A small text-conditioned image flow-matching model, trained from scratch: adamw at rate 0.0016, batches of 64.
Rows from block 3 of the denoiser, named by matrix and row number. Rows with one number belong to one neuron. Each number is 128 + 32 x the weight over the matrix's rms, rounded and kept within 0 to 255. All counts start at 0. Numbers have three digits each.
# fc1: MLP up (model.blocks.3.mlp.fc1.weight, 768x128), inputs 0-127
# fc2: MLP down (model.blocks.3.mlp.fc2.weight, 128x768, transposed), outputs 0-127
fc1.679:115118055136105137153106145117051196129042098100138123095137157126224115178147150173129134136143141079081146167124149190159114102112116213159124144125102119152116074174110140132103148099155129103128102124123186109098143187187129122117162138200152162087174136200084129083157187191089102107115106149086121125115124072148124040038121116129071061172141127149122111116080134156052147160135
fc1.680:162121124166124124202150125130151164148130137128129131153143099119127121148129111092145152066091140141164119118135143159161109095144124149144115142106111120157131054091100157099126138160148132114159131168090145146171118179086136141194123104139126140148163090125167071092169128117138155109152120095124101117121170176127078167103108151116162074151139156138080089109115181125087157126161
fc1.681:169135154131167122096132103102113125127120141138207178133150121145109141134101113153164054095073117151167096157075108164163176105110117108122104119138155099066171148123127121095143160129147103127164169156146096117126100121184170145132142121174154120165112147127128140131144142100090157147113165084119101189113194079077107117137140119101089111135115138098104134119128135060128118169050
fc1.682:172139130098121141142103080128099106138109149119114109142146170134128135139126148107133145123080091111133146099136088127112130148137119127122111229161107157082109162128148131112117163183091115137054181088135106076065096126152116185106111151152138145123131152150074164145120108120116166173128096122119188132192188085096141131162129141170086131151120106113091113099083110107146139151125
fc1.683:105120137119121174079100117115142076132139149169066058154151171097126169173097113086153150141086152098085160098187144165126141124058139120135152171066103157129081166095110183102147110104158077099173125054072160095126130125075084152133176125106187138151128094127117162145140145150127151104102127122121171144162096177084150122161158151164117113111156074113165159128096163054129121103192
fc1.684:093170140132097125107136091152167135131133163101009182129108197013097124141086149146128131121098194078126138109172186168081101198167116108094124150136155212093044110117073135146168173123061132141074114120136195057127089149110040126124103155153142158068137121212175138180045181196219089153127104115174131133138144110163194130151182100083166106106148149156132062139131092245189144057109
fc1.685:109111129153114164079109115151085090122149115146100147150098101147149109113140135096172159143072099115124146090148145128129129099149114111134165126096118125149112179147148158129126188165137143089173169159096106074107136115084117144168123122105129150153106051096152139098157141145110157119149121119119140177165162137116128142181077142196131105156136143124096145085097176082097103133145
fc1.686:101093171146124108082063068055170135107153103033092185095175154102180102083125170136159127166145185145039145115107084083161094025089167163151123130197192134139135097088131120193151058139127149165159163113200174109211152143029142060145187121129133089167064218085151212183128171002122140134112050078171107165206093158157101130069123143123255150105194129217133064149159165130123103137199
fc1.687:108114133157155151114117093152122123123163110166191191138145135163127138156103106155138062101049146129130104163090148124158119131094145111112100110102140121110163133127073183112194164146123092130154131118078155076157102131156156153147151126139149126138112074141166089143117142116116172150162130103141077156144178097132112128179107116123165121119081086129117142102120149114137102092082
fc1.688:120119116100129114141120106121142162111144101201148104123150080115135191116141089131159129129118151118117142154131125142145098161078132109132147130136133120085128087091126114156186139120137112153117091097102118136137160132144133108165175114149095125164143138132141156086109086104109127113089082107126117147106082125120110096145066137148147151089145082145137155108139160139167122141115
fc1.689:175141181149163140070172116122115132148074090094090051183138092038167099153098168188054080109111030140139108130154132026090094132175124162108123091090144159121119153185073177107168133118060187139199129052137147028138094103146113119160101086095160120107135114092097097232235220015139132168130220097160072130132150125104149204108252141152131071176089141170183100168026122086068173075043
fc1.690:109147133113114121116160138129180117115182083115073144105106059165192122092102122148207145115085109153114076058155144094116154105137140136173168132093090109087129235168190137107100073160151114136151150159116108108095142122111100114123149197107132067170088107137118147113146131150137135137131143134138128183127156112096061135136110117133115143154139126182111155144123162088097066148121
fc1.691:107122132142153106091166128107091194122128161153128109153166100117149128183177171102160101122145133160119088118127125095158155125165133107147094123158165132135142071100161104134110149096093132123048141113196163163117130166075113124131123119075087108161165124150181080104153083134141137114136073098146108031071186112147117096115077115137145140067125144138080163192164114159158185206053
fc1.692:052093132138102146139206096119149145142141103080038094106146242172152114090079174086159169121067191133100105079172128063108113177137164159150182088152072173134087081220106176191087173107092146151123086118121074105110149074125088132084117121122112121105165131065105092138093184165176144184106166106143174094164103128101110146082109195114085144157183137185120089133093136163146070087164
fc1.693:137134158082141133103146088133174149144068226114042078113182183110169149096136088142126142104137126117079127026150147167132126095079129100125130157157184193096104140023200157105137078085118097129145085055105178114105154168052076138101163118159155146144090213125103184186127165106170128125133093100171216172142107135159096132125171140122166181119141070177113099142129097068139159119210
fc1.694:117088123172137130127111126132090152127142124139145138105165120105152198196155109104115105134083140108143146185116154071171128164083138099116084132093122119110128027107150152152175101165124116106132114102102115079149119139067127118187175102147125131182113128125115130142171104156126122111108185118126109155169129139153111118156142178123126098110096165134110149118125151118087147165082
fc1.695:120128167106145147098143100114149092137152119155152132214153096110151126121138112108123107116130113142125122184097125116128143172123129126132121135129141105125146107118122114153156075053098143136139121163150120168089128119121132143149134131151121113142134085145136135134134143171108151138088140131141153127077131162121106107150126143129114175153130067138148133114121138145188125085112
fc1.696:117166136162130088047133056163098136117144174071137156171129138096123119202169113086174132145149156143105134136121127166117215187104120153186105146115187157127138075202134160222189187195158141107123135131148117194132067134094123112184110126114111129165059152064184154189097067196131204163104092076145189168135076122113087096111187192143184098127151131085134207102153156100155163013159
fc1.697:127161119118108078119134064131132126114112153109104119100120088112130147096118174120178136118146156070143158096139152143114149110163134171094163186155135141131102166139153136104123143155123150120106171127139145126096127170109130101141120114179150163124095175076157078129110121134149116203134126124156159132113152135139139158156097106103091077103111137089148114171142108133165074105138
fc1.698:095113126125125141083107122151116088118109097140125111147139086131209124175097158118150135136127119164092114116151099170159114113125135201154078181060119123169148178072153127100106157139146100121139166134154182063091090092079140143146174185035080072128131135179158140114115078179122142089125103069139133134156170084086185127147102128171153157169135131114047148117131107137062151228124
fc1.699:156110144125141121120125116047138122137119124078136192149121121149138116129112128142181122126095134119150143155103125117103146126155134135140126145144121114124128132118103150139127139148128164133090114164142106108130152124124146166136148116182100132122152125137135148145105139150126140113162153089137110124138154080164126134135131113118125109115100161125098107129196143147106117116174
fc1.700:193158155126107087126160114097157134174119142160109172218136113138122148171140071140154140115137135135163113127134112129116120202128128085128102179113081134117116132136116118145139077041085095166159186147108094135087101119156121183123103156126085161135162127152110077157151127180174180110060148114103091123108145094132141113114126141165125134126117114144104149112177129146111088120092
fc1.701:137101125109134152108089126144103100119135125198154151069170077094125155141174064104084132099086104148051160124116134204167088196074153103125136137203126111150150039157119085142168187108106091123098043095079065103123135144071162181088168131125115125140173168139136157144071088138078177107125094123114117151131127150137127093174118166171193172081148095137121156101169153104137118154107
fc1.702:134142162133126127195112149140213141120197151103131143130153188142114115125132112061123131153126099164118131167136079047147162093142255078114112145058151149101137050079144143095128101127114110140140130116139123135147088057108134115132136141041122087129108096090136107176089042077139153066097132107116142135135193173122153220165135105171140154102113150111116144119135157157131157168103
fc1.703:109129115088138105146128061071115122121123127067146116099141126141137071143100154165151087113127153123118090142141169114119153111145153156128132107136156122165136087099145095109139152164097106125151102086115163099145154151136130126141140110134127167100127225130121121130127134133126092193103190103173127131156144119163142174131131138096125070117110154158140109145170130127139108147108
fc1.704:120137088139132151131149058066153070095125070106151113139157140216139143108159109129117186141143145119178136102122137071117159154132255110148171083148144118106127097157130115104137123172147136175169106143078117116145191106145159157100086129133160115081143085115170181159129105109106102183151119072167131167086095132093134184149100146115115105162118161167172139123134160130126104079171
fc1.705:171113134111112137153158133151156122111111113150120143103123161168168167110103123130111133115145133149134123156127101097114129110131149121125133134120100125096119099119135131102109150149114168094132172149165048119102104100128117118084143137146123141136115070133130081148102156146135191102158118131137103157135154128157168145168152130135108128127105081130131140115172148099065057107108
fc1.706:143160156099142134068085076061128137133152157129138140145094095154142175109146140122126077075137051160157126166096127129113105123138141142108113162178139101107142140097093128139117171138131168109137142125105142129079116120143135201096150096187114125135120080089171112110108153141140178191118138127146123175165137084142138141148090143152144129119079081129147128131190149117172131113099
fc1.707:091134155183118103107101099104166156157159117110000093136150198115180109173127155098100115129049255083112124013160142043127176115108153196108103146046063224131072170073131152159151121131085167124188130089112097093111099098051070139102074102108153160174113099112148115164202168225235159142108237124160149140179125124094175192091132167101085146156097154128115110129103097153093114205112
fc1.708:117122146113158104111182124093143152146125146098190133080149084102131118163055156183163086089065194137148076095074144131135119072126108171116101127132086111085166112161145116162135121062085129182096139119132131116114094140209164165130104138209133144120131135168117114136156226144118162137119150113152084112114192072152117082133189114071119137109103144128140116153154095144121076118121
fc1.709:111108161117134104164129136128157159091174094138115144140139135131184144152098154126124134140141138166116097155152099068153143148114174150167097143107053139109135145077179107119134119151112130146133147149154148126106118073107110136130120114062100059139119120110160120140109073096131147091088104146130121127105189176138221077126100109165128134130121149178043174135143128149069075215108
fc1.710:159154162151131125128104084112110117126103135055118167086139143122162085134117090148172157149117119140181141125130096124106128097163134119144126179183137117148119154158087155142106161078124143120105166129189072101151124127089136138092141144170210132125098147124112160137142150115126167142132074120156122170181108111127139130132172136095182101153153083139109128124164127125155141104173
fc1.711:128142158108109125035111136162087124154118215140076129124130209078106159138152107071076176113146129096114149113160155227166165172073126107093124131188195182068092137127068192140196130154091095127047115083097108133118115149039052116165121138152148141077096146206197131151079065221147123132125062152117169108138110141147149105158181187170148125113161123115075106127110146167228151089127
fc1.712:162081120114109111113136122226126146132099116106115151040155138069145116131145140148143146116148142142166119135142103134133131187126116102146126135152135133114111112116132104139124116142118158131100101123173116103111109124133126100167125125172085109098118155167104081136101136154145175088149150102126076131225045122171095111105161170160136165108164169206117115121168100103090149161162
fc1.713:149131141150116119098104113117140097139155107116081191132115086209147108142136136126207154123082117104164146124135116107136211079146144152106126139101078111077114156113140132111112167144160147126139184188155136110121140132142118135183146119150141126109131120110131108135138113171128135165113120152085141157119115099098132143109097112140108123185144160130112143113105111094099136163164
fc1.714:097114136107119129102162105161116162134098131161107116077139142113085091116109144106165140135108147112075149142163087123137117132094156114141137115152136156114115156091124100151134166125108101141124054066133078080126110124118118173113140134103133153170151125145124189136116130115124200120164120110122167138163115100118136128133099144139109139143153118146119111102099146070137124129134
fc1.715:139120170142131118168117104138171081107167161101154129061141141210137104124162119107126161079180106134097153128119122086122123141145255068087147101147181094069128096130118135088168166155124134139152112154116188149109176119122137139121078107129144098069106110118128059145120126126125095148153152125162150196145076125165099204148106133119108083144144064148174099136132152130153101141148
fc1.716:145135092142140103150142112159119157121144145077137166142144159160119072161140076161139120125108094150145117123110137114153154132126151104137113170167124121131135124129112172118125199120115039125086133138064113117134138142168144136115110139156184145113109164157090089128164143165135187150146130103130120166117139130102156123130118127075110116134110175102094122122118101138139134126150
fc1.717:113142120164118163164109111104090122124101085094122177102122103060129196126150179145135124122167116136145113072125153169128148172119118177168129128111088137146126082174213131167145091140099195091122061104102062067177148122085095193162182151205086082102125106160117106150095163144151158093204157088140139112135083034174100078148188186191196145107073079099140195142137154087090089107144
fc1.718:191080169117149153129177156126204138182131169131132152108121128106118127136153122023116140043135110172124110111145090142126131151106162057039107173159107086115158159165056101134167145097092136094084131152132142144129147182117117175105103093104122116124164130077139123175096157123119149121131174140086130055127119124173130164138196177173113088156162131158126111105160133117158142107094
fc1.719:158139128144146107090098048093119121141183121152160140184148155155119203121143112134116095136156129142139124138081166121121115132156110114108140227154103118116150146154135159126123133164121139108077211167140158077054106095131141104118168134144149121117076110081135091109149144115151142196139108096140109179131146097093170129137108166140100180080101117135156073127098099175149170114091
fc1.720:132141123114101153105151141130150073136097089115108169144129081111118122146147173128210144125113199116192137141152097100145068191086146162116147183083110161151107137109093130099119088139132106150191121129141125042102141097126104131132142114087140109074126120156170133128109167145123145058153195124135160155128062107116098161093044102146158181146136156144160065091115107182091110165127
fc1.721:133162103116109170132156130122137180158129140165119115168101155127100156119095130125138122082167152077116168200100189149066154105153090110061155136173111151052104107155078106129094121107064137125095131143144111202113139183207091123090117137115156166112175129114111101109136148033161111143122093149133149081112095129092141141130175120134103105132109108126177179111138075095177150082127
fc1.722:107131144120134160109148095126125170131156135132143126131120091165134145125142109136144153095113116115169137145144181108113109128130147167078142107125164113112132135097096128112162145140115121082163091105036168134096170135132126135114112092143174131116119135105170139116119155123114114158146125135135142160153106116159126175136077148109144134139135108134124106128154162149133113131155
fc1.723:134143119136142122154097123114135124112171112115152128153134105107156107143108101149161090140117113108125119106082170105110133072147097150105154160141099112103130134103142126103126159115116130099142119120147121112138128155127160132165094108190178125121129096163153120109104188146094091129127160120173126153100154086083176148156139127108136106179101083112143164109162131136122071118144
fc1.724:082115126193149120121101104052134147129182112120166219184129115107067099176069134128164075134117194104097120190096152121120143172100140148131082120094131145137120079097055211175188192170145174141106142153155115118175118112152134131143171086148106135136123037146167054135127144156163199138136120095155062116201158107106147110116131141129200107132151172099143140117180153096148065109067
fc1.725:099128109112104164127152139085079166117100139076149109134138124101143160143130134178168165150119119138136125116167134129158146151071113110111130137079135121115128129159116169131135176115149085117115105092075146112131144134130135132126166135152187141088145148141141139119140145133109146109159176116131106128105063127096101107112108136062120120126147109106103146132117131137135136117164
fc1.726:169104140145137142081131095100090141118154161126210116108159112177156139159099120125152045104163098128115120130070152142134156080110185105085132138118171111013144105132110121106143168145137129112115156155113146124146136122134157143135132076137164121143160166148163078102126112123118118133151146103167104188133101128113126135117108128064119172111100117141179132101118112102144160192113
fc1.727:125153135126122110171108115186136115123170112206112108188172153067126065179171007106162156132152154162146093144131142158128140133128144092130109173100134128154138110144164121162154034070112034135091166137153075115136151156113098080150087119129066091203148183138059181175143162145184175108007110105116074111167120113152136123153146192186132116137185187183111130148079114147124170131139
fc1.728:133123133171166152125076059125133123123202113139164196108181167158114140151125115128103075083135150132071133179064154158141144120101156175147105170096111107105152123107065156100176162181125125108091146169133101121173141100146139100127185142134124107145106131129092129155109168095125224155163107078152125177233143108099088109103196199121202108116121111106140095094079133034167107100159
fc1.729:172116112130161159135138120128111151142125084090145159110130096150136120180185174107151087123098113141151124145111129121158117135131142134087099183042128103094146092076156125136137138164148115099156136139147149107096156155148148114158128121112157155141082132125117183108152142122096124096145163120112149131175167134111133123179085136150147077215095139123089104109110126151096106188079
fc1.730:150142181119135134056134127143132089154191129169101119141127009070072120109123103135065117036112188156146133116093120163145155145143156228112127204093083128091136100078110151204143139152108133094164143169126010170165120120126113110191075160147067119116123120127161118089100122118138097214072044136117168141128131038147104249195175128177188231110110115097079168116109132121201142203098
fc2.679:124144132053130114255112114102144219117136147155121181139126186205148080133150112115127136114137149126088126103137126075109113157121134096150137125082121122132133015140096127200042069190094100145116079139060112095129136139062107178093159133084128128196064152154181107093130089072134066153145062102129134114108156136163134102180134114153135146134113137140115187123136097059120112116138
fc2.680:091189128157125116158144112147129163124111130156128098146115111144058107140081137122128125133137123125118127104117111114145153161108107102126130083135145121143126105199153168161123150128173154098152095128095190034168141134158124104117162118116129127144137080132120053139132105115130113168127080109127138127145145077123067141121126113167100172117138102147087147132113112102093055079129
fc2.681:173158127136135140076173105079113147130128113136119059147108178153067129115114167180190106141162142147167122179119136130107140107153118132126122096132140130120121139074088132074141105163138169110175085113161123190134124146167142033158125176126164135103100160099051159118151158068131129021138159124128221115110140069144109169121138106141091174110137116110138142132122104138125176156118
fc2.682:177093116139143133078143216117098107152138118145091181115132089175075133140126107108184127147115158135106153119151123168115122166135121164133134112069111148098115132190104110153141130075083119141147108164152140184068126098161146159087177176144127137108175142173126170100092127150118188099126130140137085116086117138138136132196083165100131145148082152123145123125066136129113092178103
fc2.683:130143137162131118126143150114114147126020173167107230134116089136146107129131109160192130131170117125062126090129126138124227070115115122113106128107106122144113158128150084176122132132153107119129154105154148110154134114105127077148147133143164116038147090000124112056147153126144162131102133120103142133177139145147145164144123129129139146121153117170149118115115103198107129143079
fc2.684:162139141111134116191147140117162235119120113125128125088129149180219078117173123157076120136191179132139150116122145148191012117122098143121103050096115128145131150165173130092160197102104082140121134156150090210193130123121123121102109116069110126196125070106240098098060191103150105193126121108161149100137069131127035084185146141111154098134131039133142030116160122116159125152145
fc2.685:123067125119129110082128148150107122136077110093123178166122043139150097130153111087165111115118130126114130070121130146116147122165098101111135107152118156099111123125141180134165154070154090141149101122087203132140125128103139137151139146098173137092138023143157157116106107120135110109155130130113146110085106140125100112158108103163106107109096099111148130135065164186160043129112
fc2.686:192071142188142116026051173158137069130135135083129183149101085121101168161064155154155128117197082143132121143105132168095116003164119058141090105112116133138110155173125062159129159117102126095092158113095158215048110098143105124099176131176131116057091084155161094061176010255146202181119174095072157116179250093137179152095177202146253123113143143126095214133042103182166000255148
fc2.687:130094130154117125100135167156128098124074161092124103138129128140112140136111162120196109113235165122119131148116124098106159127146104060134131108129127108162127113118107135107100149128150153130120143126073133129153134104177123085144153138116180156044075079165086084133133140105127160101178089130115155103097175093119126190088108161181119149119073173145131197118114095177127184135116
fc2.688:123208139105131133141128184113125134120138141055138113139123110135134202108113079132138125126112109118155135193132116170136144183156128124136131086093140136134120110142109140117100164150164155117230166102119128149130132069113140103106164101155184124090108158150123165137093178100118151114105141127122137145125108107127110087112083133136124084135163167145133111104119070089125163101128
fc2.689:089134109060111129150143118150124062118133064051138176124111206111091197106089138141035119132121069131146125150121123048106147142153110155142116113103156133066121153101125138095079127135111185170180253127070123067117151095100127153117136126148141121082089193060119171147165073147126129009142087136093080135132192125147126121104203152098121147143151212147093109123179028126090195059104
fc2.690:069067124187153128150107076144106086147049123177132169095152082046160131128131068132177114129156119122129125079137141144064155123129141111132130173141121127120132176115142136153143125148118087150136150117132167135092115119102126113097093097127119136139144121207148157085022097151132110116090255136142100100161199094129133118141144059123157121121098116118143142109072133192095101128065
fc2.691:110052140096124128120121167150109170128185101121137248126129105137171155099057112138135120142148162131152128106128124181124103141115125149111136065090140136102137109107117065135118160160144081174169083130147123080182141085106129144108158105097091124118193115148132078156151087127117147136071155102110137148213149104131089083086084117140140151117127128071102089122131111153104142049122
fc2.692:224140135177141133078229150129123094123135139136140135136116166151156120145094159130184133117230173119103122216124117203175146125140152187131133135116109124035128041135140038121092162108090133166146172146169183118116127140197116103169139161086146118117144129203122137106128180072133128101127150112126161128132107097113136144117066144160147145124189104140105161122144104126094054047143
fc2.693:141168100146115119064139125153182167095107204159139226130115081155141104127099115138144095130222124128112134118114117215174133029111133108143110146209144116127123153107149129154204178120178131189097143114120176107160117139182123069126169166159179098087093042127151108102236113192150169156138187112110207112146154142113124130148133117214144106135139065093099215130078102255140139134187
fc2.694:160221126088125112172093114114127174111140127136151118158126140089194115129082163133164131143178120126088136117137128132149128106113140077122122074154116109144135084165097107129139133148113130134124110121125086161129154146141124153145167120158131131096145121132146117121138083155124107202129089132123120109158160120108077159111089142198121168109112142150130149142154163143056156078118
fc2.695:127128123157130121105124169122130129118108140102127101130127093115116139147115147135121124120135167113128125164114110126119224096132122146117096112143125109133112114126123112095157101164138157097142103119109132098164134097144122125154215147129120136063148106158156142084105132117125214114114123118128131125136119120115145078144129175109118114136086163138081082123122094147135119147109
fc2.696:104171116143147127128144082111127174116059105144130119156140091165210062117096082150110124119102129130117129139137135112182178151145132095112138139164143134181135081104078158100229170112121087136142119139155134200111145081213133175129105092122144114111162099160172119134069106113114143174104121134136147126086171129106140122168127192184106103109124105047157210139061131090134215203202
fc2.697:169171113168130137119131125165147141110144112200135168105141081191101163130141062158137132115113128124098126093143118181132104124132132181141127078120120133130132152131168134129115158072092123177168080135152171157105131123151127093096140171164149127153188170118111074144096118097135117091114152154104147143141109122121115086155138078090096180122142110089146113108150128150189078175116
fc2.698:074099121086128121201125087129159173122161166118111166129131121148118122122127109125142111145060113147093120058107140255088163142116120230140127090120139153006126134151155140120088169071124119109150098145120215141130133142102123101161139092027107126198164101255205113112118128106116115187068158112121077098124170084092115040085110093078132117139099117116094092121088144061102133049133
fc2.699:142093120153130131091160166061119111129105119189125134129122111124121101140118156138144143114154136126155129132131127083106110126137143114131128107136132122148127142179169106129137140116145079127159126132143154119140137154148116123167148152116171139131085131097104134101087161176114177141129085126118172129078140110115127159112142148106116172146144082124149131115167077139142134137159
fc2.700:132119130142116143139131221163113107123134111145142095085127112142137173144153093133148119117136154115137122146126130109125151100124112109128126100063098124144107144105136125149114115169135123079155119131146118105134115096149137104075151127129108135115154136141127101098184128122126245165103110130125130122106141068126147098129168203132120165126133122119105127129133118086127117146099
fc2.701:090131120139133128138163175125136102137196165049122150128132148244112140136054110130131104131119144134089120142120137223108185155130130106129132104068079116156138066110121093143105115161113171146164215150107129154117116076114136122117177074180153127061110163204145171111074191118154151122171197101121154174071114132130116123116109140148103117155059162145131083124110029174108121135107
fc2.702:155197110124134126202141130147095227103139158082122151132130151060091119105112129123113135140111040136075115153124125067104113076124114025127134123074103155152126092187218174132115173101103087153125063121145093124136153107064130138054113129044145124119141117085101094098102162136129168225098050112138128129137156142124090070138107171157120143112183097162132101123110178105092158135134
fc2.703:161097151137130114147114149094099084119140090198155126099108098084138092123082133105158136135206125128125124114131118116125124054122147109116127088093157111124116098194076130151204147070128154109145172143127081161143144190127120128096151141117158118137129224146118121123136097103136151150092066113118144129106158045154118132153135127132121170117102104093108085147140132099158091149132
fc2.704:132124125152135137130136116040160166124085177204143134147129171060088132158138113107115162122141128137175120179139120111077169104102127097117154141133136136128121056129178105174086096174149096165137149152052094104118126169081130194094142098143145126152072095210092194073078145148135144082174064144109149104151144101116161158160119177133137139154166059159135118126136079165165155122091
fc2.705:138144114169127138107160202109105132150032126114130068135132142129118185150127129106113101124087088124095123202123109121129103106127106092120129125125138141121116129123173115133163163139135103176129104129158128115119152083124112109131155163134142133157089109151116089170127085073131210183136181127098142132090182114127174124127155168095136172136099148197144147121130104126102126168169
fc2.706:173069108157128113059144162054118098149094098119118108144137127177109201154133151171141113140090168126195152163117138124110160162163120116155117094134105117172127139185181130106175198105152075130180111123109130138071127097143122157139203186120146120092105101156121123142074125074125189046148133133126154138064124086139182126165135143124117083128099183157134086147155126125185152175185
fc2.707:149080144123117110142099091167151097136128092168112185103125120149095113057047131167070105108197221127078128152117155135212091148097130063152141106048099134144127104074090032124186147202109108215095145137160118035084122094192135137120137145170106133015210168053112096061189201100130132136098065145137082147230146103148110133084163092090105171135176100057103153142106097168041100115079
fc2.708:170113142149123148137112102098159117129140106186138056154111105107147110140109147159141109123231146136108132175129129043076135114108113162109114127072106120128113128114108098111085058160084095108095122159079184127124126134085116113116182112137129131171064171137072127134160086107132153112130061150143212122141129098149052142154162200152156219136105123130134157114198117113137140182114
fc2.709:151151123108125125160075149116157196129108150146121201112101149167102141111114105147111134131122097132117136100136149181055102167098116156127136159030135119065101101115133128142081096099082077175137103141170187112120136140122115101098147091016105120181188093204138083091095122149132149236049137117119099134140199119124123058094156126077121148123128110146092137118119160107064213079162
fc2.710:143118132142164148112135200124099113140075092201115100093131125127190094138163152122164132118101126134174121140102127075101128111152115120117121133085122142126129186125169146183136112199142112137163140114197147170141103189132128085114145207154136079145051149136095156120100154080122220116146139088106163109048109062139167137128173207066070179137170162094143081146113116136132111149148
fc2.711:127101120139133142163085091113154165121070167133147226117121096157120064149165100145103121138050174125091122104124152122194170145117128095146124194192114125207136137136172126177182159109143094126092077118171176128098120127195125153167129105142137118092164050141192122065136238119138150109108253119140112132092072124129123114102133127109131082094079093111136083132099147160175236198154
fc2.712:130074134113128126138139224083119129132151120127125065241134113142198155082089132103146120142148131112214146128121119114144124171127119124124119097136105134103122113120167120163074120163149147120142102131107145129143101149127108156104149144155114136123101132185134125120139161173130239198116102101144111148162133081159105078127163197094134156133144146122087180124067138127111062142128
fc2.713:184127117118137128074125136105095129134115140198127184136116139153106084104150128111177089138142158116120120066126132125095130125129118148125148136178124140145131124133188205156199130107137138157127068136170143122128123119167128053161111186108150152122121090089135107083142130134140105102098163119121159128107115109119127162148111078124120145123117051131204144118102171088155151139132
fc2.714:053147134133112140105142227181099150129104107119116170112133125130164114138096087150139135127105082115105132157159130088130070118103127108109130109118120149111140131137108131170134078155120088111179210122126110144152117104105120150103149134125147123093120138139185191121138099138138210142122134120140107132092108115153155113171095142138097155129135142098111125142080078145097107105083
fc2.715:173087112131133129155076132199132126134078132206124141058161124117085112130165167118127128129093087118097122196108128061118128079123137079136117160114138138167143100167241151135120220143124091176128140127126046150118119165124129178073151153129155121177039116157073028082102153104140140111166070127107158100037149075114150112150119149082119136135151189149106087109209174173143139119164
fc2.716:124113123156123130183091226172134132119148144183122126147136134153125078111119181169154100126127137145172121126129135087137131120122130123126100104155096137121142084072157167129122111165121184097063099112078116124143121240152113110100103206126129100153060174103116109106140144114115210132164105124124156105090071156117171167068163195116119137131110091099159133129104158113151148104178
fc2.717:132185122066129129102123099142166122143033131105131068189139179181115077116118243098122104148120091128157125072130146206185097118103139192111135141085155120152127094099188154137041154165112166129105099131136073153081141116132128088106159114107180142033101143192106149081147178121120125244066098101147137148100105110108097123138124130162132116110136101130120100136169159039064115143121
fc2.718:116118128189124136138118056153171166131144125128123232111131186145034149127158121143120115138096095108064142193135134106179149163140102104135111104126122112143119156137166116139140201124111080162128122138127133115138131083166128184163170143120098133122225116084099117061116072131112145128082090122144133128117134138164166130160132080029137207123132099070109110142147127133120161191083
fc2.719:182094129136111133116125148096121095121142114114136125117122125168047205128165132087141130117096147125142131100131118078172158124182120134130155096145140138131121139165149145091064099122108126115159027137120089167100129136067136122135148183139142136105082150168125128117044110132135181103149223117140105156132078128132136092106087180151130062119111151123113121141119152124154108107131
fc2.720:053106133148126135202163065154115121154137150195101108132117063105108120146199122162122112152167097128149124162107144133085058093094133188153138103172120144201114126138111106155086163118118139097041063127143166166090135148073144123149119091118153130149162118166214120145120186189140134203094114116152132127148126060128113109180049110129138111132111095169079119111120159098184124049130
fc2.721:136105137126133131126176107123110139137106087065123039148133153069117212086068140134135120148086145136111122128132122152106255095145144089144140113180132132117147108119152144125121118090160150095166115115100170068116116095044137144087145003076078130206164088180105109157106175202104105160099171129096117152127119127150092099134123084122119166120196219150112159139081149049114064157124
fc2.722:114126114122120121085136119143103096128124108158118148110125102106122156122122117122139119132127091119124133164125113099135156148141142134124150091129130127153124137151190190145132199149135132194169197123020130124080135151163125169087201176158177135129089126081164136106115138135152124077144110123133148129067115068122133127138112092125137105120147148145159132140156083137127165131165
fc2.723:163098125102124127114124133098110147144109126157141090153132125129171095106110144094130121123115193130102119165117126115111139128129130080120123094093120128131123120165178140103126196208109149172103109122128149104123132129108123157135201148140174129108095084107063119135099129133122136131141102140107145124111122077126132132135141101109158165137098151171155102140155103124126129122135
fc2.724:147105125184141150100125126102120045148058112118132154134154061107122138150121159129242120100255198125059112122139150121066113159132123131139121155122145113133143101135081094099066152140116101133099178130142128161126131119121137090138180065151149145092119174163089121112000134119122156131142130107124118129155216150134102174113102118196135146126159111147082170119111086188089078158062
fc2.725:122109115131109135206137179114132120126107137190103143130115097139155149103169128141147122132127079126202123140126134106122123108147123101123152101130107105114125124119144165164136121176155119095140136106065117111136150218128130110090101125142146141204069160095152149130139126151137179172125125138126120107120076106138155154115124161077134128105145141135163142136114111109151166108140
fc2.726:200119124158105097122105108132109140108146113159124148115124136132105141124147162098163105128130145145090129172128124076103135095141135102135153112068134131140120096067151150051071126125135123117148107126102059140167132154133133096115160173154168157162073187102069083127108161062132115079174211124132183139113165040123132128179104090165133069112146155123108099128191101124197178130126
fc2.727:141212121193130132145154213138092140125201150200127156071119122111245175123138040085117101096072078144101126186107161056113212055130145049134171028101139128172124099137144129173202062105153085098149138120130139161140129109051132154041153122149052127077168139085155088132096097171124234216212109113136047111120075177111159175111086232094185184135117159136164091154139137080130045061163
fc2.728:116089137153127126107036184118141057130198162152158104150119091124207107155124129081174147128223124126138134149151129131085182101110117034137137079082097131143122118143108071129073181156100123128060143139155183158045135125099107113150170095197150135061132159173113116106014161186126194151137193134138132123158168115120077186110154129199111133118079118088083155098130085240144127177093
fc2.729:112138120113122144096130136125132191123160131156123106119128104019092123133153191124153127155151144128153140162128137161115116104120136185120127083145147145128139080180087140073148122056119142113136112129145118176097119129124122118153129151106117130148134132140144179157129109162139147183128144120133111110063163138120130119160086108086142121123133101167099123114100119099103147085095
fc2.730:092194129212157146071137053148093105129157126051141089152129047160181127173133091155105136142099103117089150150104149195145139091164115168135137066073141152143099119165120114070147122086205142138115112131216210126081126136161148102078098061144117130105145134079136155146105100084117064126126236128154085136157111062145160253022131150240144120138215140182059152130083136151204208137143